A small sound classifier, trained from scratch.
Model: log mel input, norm layernorm, activation gelu, moe top_k.
Data: trained on read English sentences (LibriTTS-R), 15625 training examples, 149.1 epochs.
Rows from block 2 of a small sound classifier, named by matrix and row number. Rows with one number belong to one neuron. Each number is 128 + 32 x the weight over its row's rms, rounded and kept within 0 to 255. All counts start at 0. Numbers have three digits each.
After each neuron's rows are labels from the 100 clips, of 14848, where the neuron reaches its highest value: "responds to" is what is common among them. Only what is clearly more common there than usual is listed. The data: read English sentences (LibriTTS-R).
# fc1: MLP up (model.blocks.2.mlp.fc1.weight, 1024x256), inputs 0-63
# fc2: MLP down (model.blocks.2.mlp.fc2.weight, 256x1024, transposed), outputs 0-63

fc1.531:143101090174127125141145116085148179130129148103097130152098154099201154087124164103076130088153158102123139100175083091121136156155114124193109135123149156101121126130134135147142121110148088
fc2.531:117125116105137110142124144122108082163136097066087155115130160097163102107126079123120139108121121125122116145234136162165145095153176167102137147095101173115105162125171138101128115170102073
responds to: voice: male

fc1.566:099175069093134195152137096121054123145093067094094127099172089158135134095147137184127132115132154120064116203170189123128134091113167078123080094160134122146166073108083100113112125165091094
fc2.566:103100073152122079207117085137118189176146160094158147129149128089135138181088089131128089099120096151138127164092151113124173157161094067097164085154175108118140133113122138148103152107125109
responds to: voice: female

fc1.431:158156118135115099179140096172066138151143106162158085084107137118141090133136180095105164154086117091140066086128124163106110080153094099176187098149078145146141100116069149139122168137158136
fc2.431:204122144136117100130082116100082160132078165120180115195104108145147143074099111094132183077077122130116080034155117097136135104111101152145134127130154135080082094160133077107165130133130127
responds to: voice: male

fc1.304:139112060115132130126173124195101118146125126140074155122088179120118110097141156104173171144165139148147099104158140136136112137165139146132073170109090148185112139092181117134091114163175163
fc2.304:153123094075117115155102152115074194124076121220147089062113115109115178176124123105172093051138106154102049117160121167183174126113144130093116100127164152128127087099117126126079128043123130
responds to: voice: female

fc1.335:130163115175133193159134154085152119140126180179139162150113118127161099103131179134050134108133097142081107144179186139137084119126136098127147142106119138089103116150137159152164143108125134
fc2.335:155125152092189177165131123127123123143104120104105109100117167122087129184129129066114132114106155130162075172148135151188057140105135142131116142148177143081146128139159089057134156084082119
responds to: voice: male

fc1.192:084116141186174192086055133150070077094137082069174124118074112080099127136090131147129106100080148135130068155090113031136175088126145100112116145148110112156126163207135095103161159113095122
fc2.192:159064142096158144140133115104079124166160095155178139136087076105133184081136177181128110143113147098088114145133064157147093135122119138129150172096130173099177137135127179110124117117128168
responds to: voice: female

fc1.544:154106175074130121173109081109100150172136122183119114164111169056168192123108060128117126176126073119153085139095149065135103112169074066081092108123174149157111143185096121160107086177110074
fc2.544:150209165168099138083108151145081169120145169175115105106114146153157125097147148086101100143198112138107130090162172134148147089190141085109073158148083144144155110114154153123147119082127125
responds to: the word "his"

fc1.25:114199153108146109127173134193121113154083182071163099138172134135127129102136152145151107120128123132122150117125088127124132110109130141136156143119082160141128141138146105066097096192184142
fc2.25:086116149105100101178151092158124129125162099151077129087085075123136099184072087173121096137114124126138089140149160206142152136133069122094159230146106130113142092107104069143151113082054129
responds to: voice: male

fc1.272:120122073149158109132089105117182074074143126166147141110122151151078135122181124157093104150094107158129176159144108152128182170165093151131148079136149116114147159162126154135119219131136121
fc2.272:134063139085094119186108104195085148117136124100104124084128147140177159166139101157057125099170092139165131113125084141120155154104175135140144085146192118148112125101097113091164124110131167
responds to: voice: male

fc1.142:084177129132129129158129161075115098136158172163141133120152128100170126114135116095116133098145097138081106119141089141126067116096146132161136125155080113181202166101130142112145179139149116
fc2.142:103085180167171130132118111185156085180162094174143121118159102152157099139149156100073165131095160132178110111132124152147162152134095118178109111124185073178124096146142100161101159136130121
responds to: voice: female

fc1.506:164151144150163162172142116142173108167098075149155149130117129138147108057128149142098134069128139141161121111065140053103126153114181140131131188128160071160133090121112112161104174150117127
fc2.506:102163117192174154184165124147155058072146095086106105100152067146145071184133131116102119138153145105098103117085130077139150116110135084116119155154116140127170110084149115056098134185180099
responds to: voice: female

fc1.713:133159167125149130147163067127103122134120124111125174112081161086098022070137101113088155099126098152089076189159098070210172130106149142103129143120092135146155124141127132095148163115095145
fc2.713:108102122128164146140094134144123175120144162137156079127127144098147111136136127145122157135136117142107085131142088116070106107105181103131163121184170130047117100135156077114116101073167114
responds to: voice: female

fc1.376:129132091086150125124144110138149079083093148169161119106135121148124080106182189136124156125177113108085116154116046095174128097158114138125234134124046169137097117111072175135131161106124104
fc2.376:138134146110074105127160100106080079156156071133084085083126111143165073138147134148163125168096130140110121114154134119162108153171159143100114119101056151127147180138166109112126033084090182
responds to: voice: male

fc1.353:212133123174132163112043066123121119166098071131106119161181098130169100128115139125168159127092116161120170136117134140101126128117159121140132076153097158118150125121133153145129132105110140
fc2.353:168147176145075185085092136116128145149183099141155131131116186151131123116143085054125111156102136093036046068111117107179125126100116179173148131166134173097094148136115149097148141162113104
responds to: voice: female

fc1.415:132077141137146027134090125149156196104142148113146140099096126124201131139105101103124161149101148111127142156088119160131142176121129143164132127134138100120097114119137113101102203151116131
fc2.415:134194177140118074086109103179132136138158107148140166104127107088152162126159132101074129131131132121081018078082104095087086097107133162100089118160159121151096214132133164120111069171143137
responds to: voice: male

fc1.343:155139103103125165159134117130117084107132113126165086179165090104125165100142125177111215121213123136133123116073110130111166063103130078123017175089132153162120103026171057117179125097152129
fc2.343:124148078150096117164191114147129121066104151146167128094152125122149096164197182149130149073171133119103086121083133118094133132091124154121112162145082173146154101101072130133139184142179090
responds to: voice: female

fc1.289:130136143098064093118144078144139134139129127116099172128092081171115132165086173137097134136158098142119164150132070131117096148108146171139149131093133104129110122098127099151184110095142168
fc2.289:124116150074146108136012131128105182093176132122173112093136139113087105157119108096131144127057076097149161124147160182152041150168118135108120146062152097153186088159079160169137061108148112
responds to: voice: female

fc1.368:105202131158069116101153075127153189142156128144165219058151106110150109128131113163133140087180082079181083117152124167122130120157118181114158155110149112133100121119075146152143102079076109
fc2.368:123137122162101150169158086142160155188167109122094159149163145075124165158151108071129047087124134160162148107152100186129108135134148115102103137117160160158188114133128103104159113109154144
responds to: voice: male

fc1.565:109102090111096088127174122128132081137080157141155100121110079123207080122169182123153151091112162094130135117123104130148167102117083105116151060164141134102210081098119168079130199120106155
fc2.565:116041115099097187149119120118139102107173191169152117126127164139184085096118081079138113147158126135131119131105155100169079146078097113153099103180135122160214168110116111118161110110130118
responds to: voice: male

fc1.550:115101111161105111157111125160160148139133150171134118084138160065155144124165145129168130095116118120106085084111123100087183128130124150088116115073123139083166134062122096205023153147091138
fc2.550:127086106179119179156161135119100125118129145164131104097084168113066091106127092161145112105168071131121128127112087106187121165161139088085136129198144103124125115165137140102083137154141134
responds to: voice: male

fc1.386:106146065159103110095166114114167113103151129153134106086118124122163063088141123151078111144099106105133168174146088085144106135107179175113106139155168103106139154097086127130118075114108070
fc2.386:084108126202150100171045109170090135152133137117178125181105102131135162138162129116127147157086132137129117167151137150097194148194085162157144147125138117138063107113108064107084094128102091
responds to: voice: male

fc1.332:170152116142166153108183140132114067123104129181074111133105139097100113106099139140153108064132088134165092126109120119054131149140100199164110118172127100108159087136080081111136141110117116
fc2.332:158138114080123144116120147085164123088115138136104083108046152118139177136168117129058113094144153092057123119159150100115105045120103195189178148125130139088139165134102192111058095123094159
responds to: voice: male

fc1.488:083134151151130103158140176183098100107101102121162151111085104135148178119196088057178081198124127099139124097138173159159103164149092150139058127079108087187100115154094074119138158146184154
fc2.488:115090176153142158147158046170140132139125180143129135145115067194200106178194161142156133143157070159071085071128104115165102127135191169144119140135079124125142124143121168102142140133088149
responds to: voice: female

fc1.321:110121098135090100147156140118161064097178105133163169113131095107149141130152149150150106119140076146190100152112152143096094101084108116108119117139151140106124159133208142139238139159121102
fc2.321:125163140151124191032161136099124105113155098194139114102147154137146083150147067227122159095084116148164163134152168143123178139109171114131125159089135086089092112162114078148131195115087107
responds to: voice: male

fc1.745:086064092100157126179154108108195131133119170166146140114103116120132081151154114186087091130178188110138158162059138095102122092115147137167030148126094146110148089152185105157163094158141172
fc2.745:141166155080112131128103185156173100111092075110143114066163118140150105089116138089114098141146081129134169143070077180224140105090171191128095145110098165140099169110086132134164156116142220
responds to: voice: male

fc1.176:085115192154144122094086126109127096135141165124138153148239086132083139179121119147119158131149057127094171107105118150133103174119193095120115162125162101083191068200157143084101165112149080
fc2.176:077127091114123107097113125109133131156107137081114077154147153119167110147155152121099156173106124120060069207183128064118152116083114181185151187125183105142124120110140117088195126145149161
responds to: voice: male

fc1.180:098149124130101140114163083137171138152125117141092121192138114168112196146140134163114047081059136098121193161162135134143129175107123164139109098113207101116135134115098133085094163129065128
fc2.180:108076097114091100097149113147127131122139114166171082097152105136108152123151172105133177123166144144163112146052112115122149152096166079154138137100064126119158129092157135084113084129134090
responds to: voice: male

fc1.362:128124129114131141106174121224150149135141155151171161102133119122161126162139092140070141135135168113143114113147099171150076074150083156173181113114120122133072116163092164129149070129114063
fc2.362:139095191137123121145129190124075091132140127087115121143149191117089142139134092121127167080130160139044095095079117142137144114196109114133137149105168088113174145141043161143086090147108113
responds to: voice: female

fc1.126:136112174117081130114123130070116088105153130153081109138115125154141141130162139099116142176119157083158130105111126128149173153197090182093117110129126119088103151166116081096030120106122105
fc2.126:104039133165101055178113156147056063090085150136199110105095152093168199122152099113115134134134164125098176092133143131057141113130118155100117134117066122139110111099123137142102160098162094
responds to: voice: female