From a checkpoint of a small sound classifier: batches of 256.
Rows from block 5 of a small sound classifier, named by matrix and row number. Rows with one number within an expert belong to one neuron, the router's apart. Each number is 500 + 25 x the weight over its row's rms, rounded and kept within 0 to 999. All counts start at 0. Numbers have three digits each. After the name is the row's rms in percent of the matrix's.
Before each expert's rows are labels from the 100 clips, of 14848, where the router gives the expert most weight on average: "responds to" is what is common among them. Only what is clearly more common there than usual is listed. The data: read English sentences (LibriTTS-R).
# router: router (model.blocks.5.mlp.router.weight, 4x256, trained with AdamW), inputs 86-171
# up: expert up (model.blocks.5.mlp.up, 4x256x256), inputs 86-171
# down: expert down (model.blocks.5.mlp.down, 4x256x256, transposed), outputs 86-171

# expert 3
responds to: voice: male
router.3 090:493490480536538495467477511526551440523505543500485542519492476476508489498460514512496468556504520477503488465498480493559490488497515459487448509528493481484499479497515489492579473450510501448489528506495551507487512529485529506459547478494504491504517532
up.12 115:506490500491504505523460481524526494509534509509524499490479499510497478528507478516505501471483505516532551498523533468544496516533498483490499504535505503557450496501531526475514517530491499514497436476516485492505534489493471494533498504493510450514520502
down.12 111:484485554531521484539461492472485511501520514489489504482512496500491513481495490488500505446511498533492521503512506492514501546507502527502493522499522531417495510479476479494481493523477463513463520486534503467529520530518500515469460511490458511520525475
up.13 080:504500493508563488481471560528499508552514503506498524479466491488485510498520517522508494473521464508492441507441518520546499550490523508473468471512506494509446516496531470481506507548483532502481499514504481487510539515501494535482445470528526462517511460
down.13 101:485505507489557520554475509497504498529526509505459489474509517470488495498497515507488473516498518481502535545501485467512523531496521483480520525496552512500492532482492509534555525494506513483484497546523488501516511452495525541547447511490443507523517520
up.14 079:493506474545435547513487505468479480475477526487530522493436492481523481488490495570479521481506531511499528519524454506507490496509477480537572507494469473497563506459493474491540522489481478520480542532488519486536478512511490514525515533511503496489504547
down.14 074:475511474499478467513508495518483484507505477516526449536476519507472475479510537475463498490527467487473494490530517521510486536487480488492519515497526539470491481480497513466472508488465495529520512460526502515513422562500499490514548474531485452480495469
up.15 091:476510514489535536481523557542490479501476528490552520511488522481463478508494476495466490525526479468430461493502460514494496514565488495498481514535524549470504525517514505457525451450530482534533506503475515475501528470506516499512513507517502465525477517
down.15 088:497496452528483506477484458449483492507482503469455467518524485557469486486489480476506523521496490487507479515467475476489507474551504489542512483510528514500503512478494514516495521516519484530469449527493499487482486479504528512471482467507465550471511469

# expert 0
responds to: voice: female
router.0 106:533501494473525494520488530498471510524501477473540466498502469491469432472498458505543563456524522510497531490489522499463487509495502479487552489505478479518516516528476498495488487509496473530594509514487461505539451475463469469490525484460488473475493503
up.12 119:478490491520517479478559469540510492477546509522459524541544497532476467496500502523481493489498509535474507516482490496552524515553520523495459494525484523536489506519487500524520520482515532525514508495527526471423538484509496530471488508465448513483518515
down.12 101:512535540520509483487485495541491495447454519463496480541514510458484483531508519545516506480501486484487454483522465507512501485524521512475509506497490505440513532490523530482487494478465494522481448510470508502521500454496482500540484500498557508546503504
up.13 085:520496470472483482506516472522519535465519559546530461523499506495448509498504531500534454497501490507526514518475547495528463491551518510502496498481504463537471493498521506500507480468492503519515540516481515464499492472515492493492531521521520455489519467
down.13 098:522530541519511484501522504499496500508482493450452466510452496480498504496502505474512497567521483514508465469527514517527503513469491502418479477474502496495502535484486464467456490489516538525484522483551517487520466468525484520460519508463523508532488497
up.14 093:470497467477501540500506492470530533503519498524494494488485509510557490509480499546537518501493490492506470456524487481495515546469559544481496515488511517494502517474470510466500495522446439527547501476517513486522500516502462483513482504484480530498477479
down.14 098:481494487487439471527487486489509503460515478495466531521480498493479505516496509502512506541453546508530504491507475524506518460507503507516503481475528490547519542478552496521478498502524474491484480463493467537512525505520539518523541443522533445566463515
up.15 099:505477483468471505511488471509497521477519482488499514425479471525506522499519497507471504487538553483497532468461520518503516537497535493457535519507514540505481496529478488497516534544514530505511473508523468510474515501466503464553505489534532480490453497
down.15 092:475495490502477501517517504522511490503500498486495503489465481502456516430514532507495474525501481517476514508490490506520486503483511505487506509495501525557511464490509514539504511495532518502537472510499517523515469476512504478533482451500505495497514510

# expert 2
responds to: voice: male; the word "said"
router.2 080:464507502507521501530453488470580488506469501508531486472483488481498526499489500497454486486474501479532532473469552519498518513476527472487527469476497518506505496488465519522490523516525582452482517508507527509507494545505534511522491490514517477533496525
up.12 106:503538508525533497475513482503504474521501574553518523470482483512463503486506520461504512498485514500556454496510512479486478493504507473491543537475514509486482513503498516541490527527507484478489474553497498520508462494509487514517509499463520491548495482
down.12 113:469508485524526496514492492473495499518479506500480502523513495489487506464502472480506522498488503505443508447487483505551499430505533505508494511504507518511501481516521508506438472499477485532504492477472461488496529486518524480538520503499499453526476476
up.13 088:539526460518537515513494432498452501546484499495510543485509517521493509508514481482497471485506522475537494445479464520538536469483505475496473470515461484533508530516554477484540489518526513515497478510490499532499522520513496536552501500485510495518502499
down.13 086:500459546492457497548521497507508512449488493506471469482500536500509503491490471508454484526532464516510482461502490514484505508472548509480524502502510483490499516492485503511510492520510484525508508492488489513548497482517529533492462488536517508533512518
up.14 090:517493474520510481490499542514481508486468458514505464532480470561495493503515542507525489492467490479489482540503508507545517475554485487518497535516454490494480496497473507485534479472504490459518487456496511496509493462514509477473525546507519502497488486
down.14 099:467499516494490500474526510560498491501478491516530532501492498497479491476496494494514500499493462502490497495548487462521493503494510493494495502488493509506492478531470485535494536470452482507500502493487521452498475565524517474488492485536526508495519463
up.15 082:542512505487481492507518522572483444485483534531524538491524483514532501476454523539496520509494547484486508557487490505520492476486497483439511478505469492549496479485496492489536519457547552512482496525497474448511429516503482489534491493468501537531469466
down.15 080:550504520514495489488492494503501491468477495460501499486527501495519501564493531545508489501512509494481525501481482542493506531462499514472521472503471486451491504484521525461528480472478501513501456497520517510520452470499473502447563461514520487507534514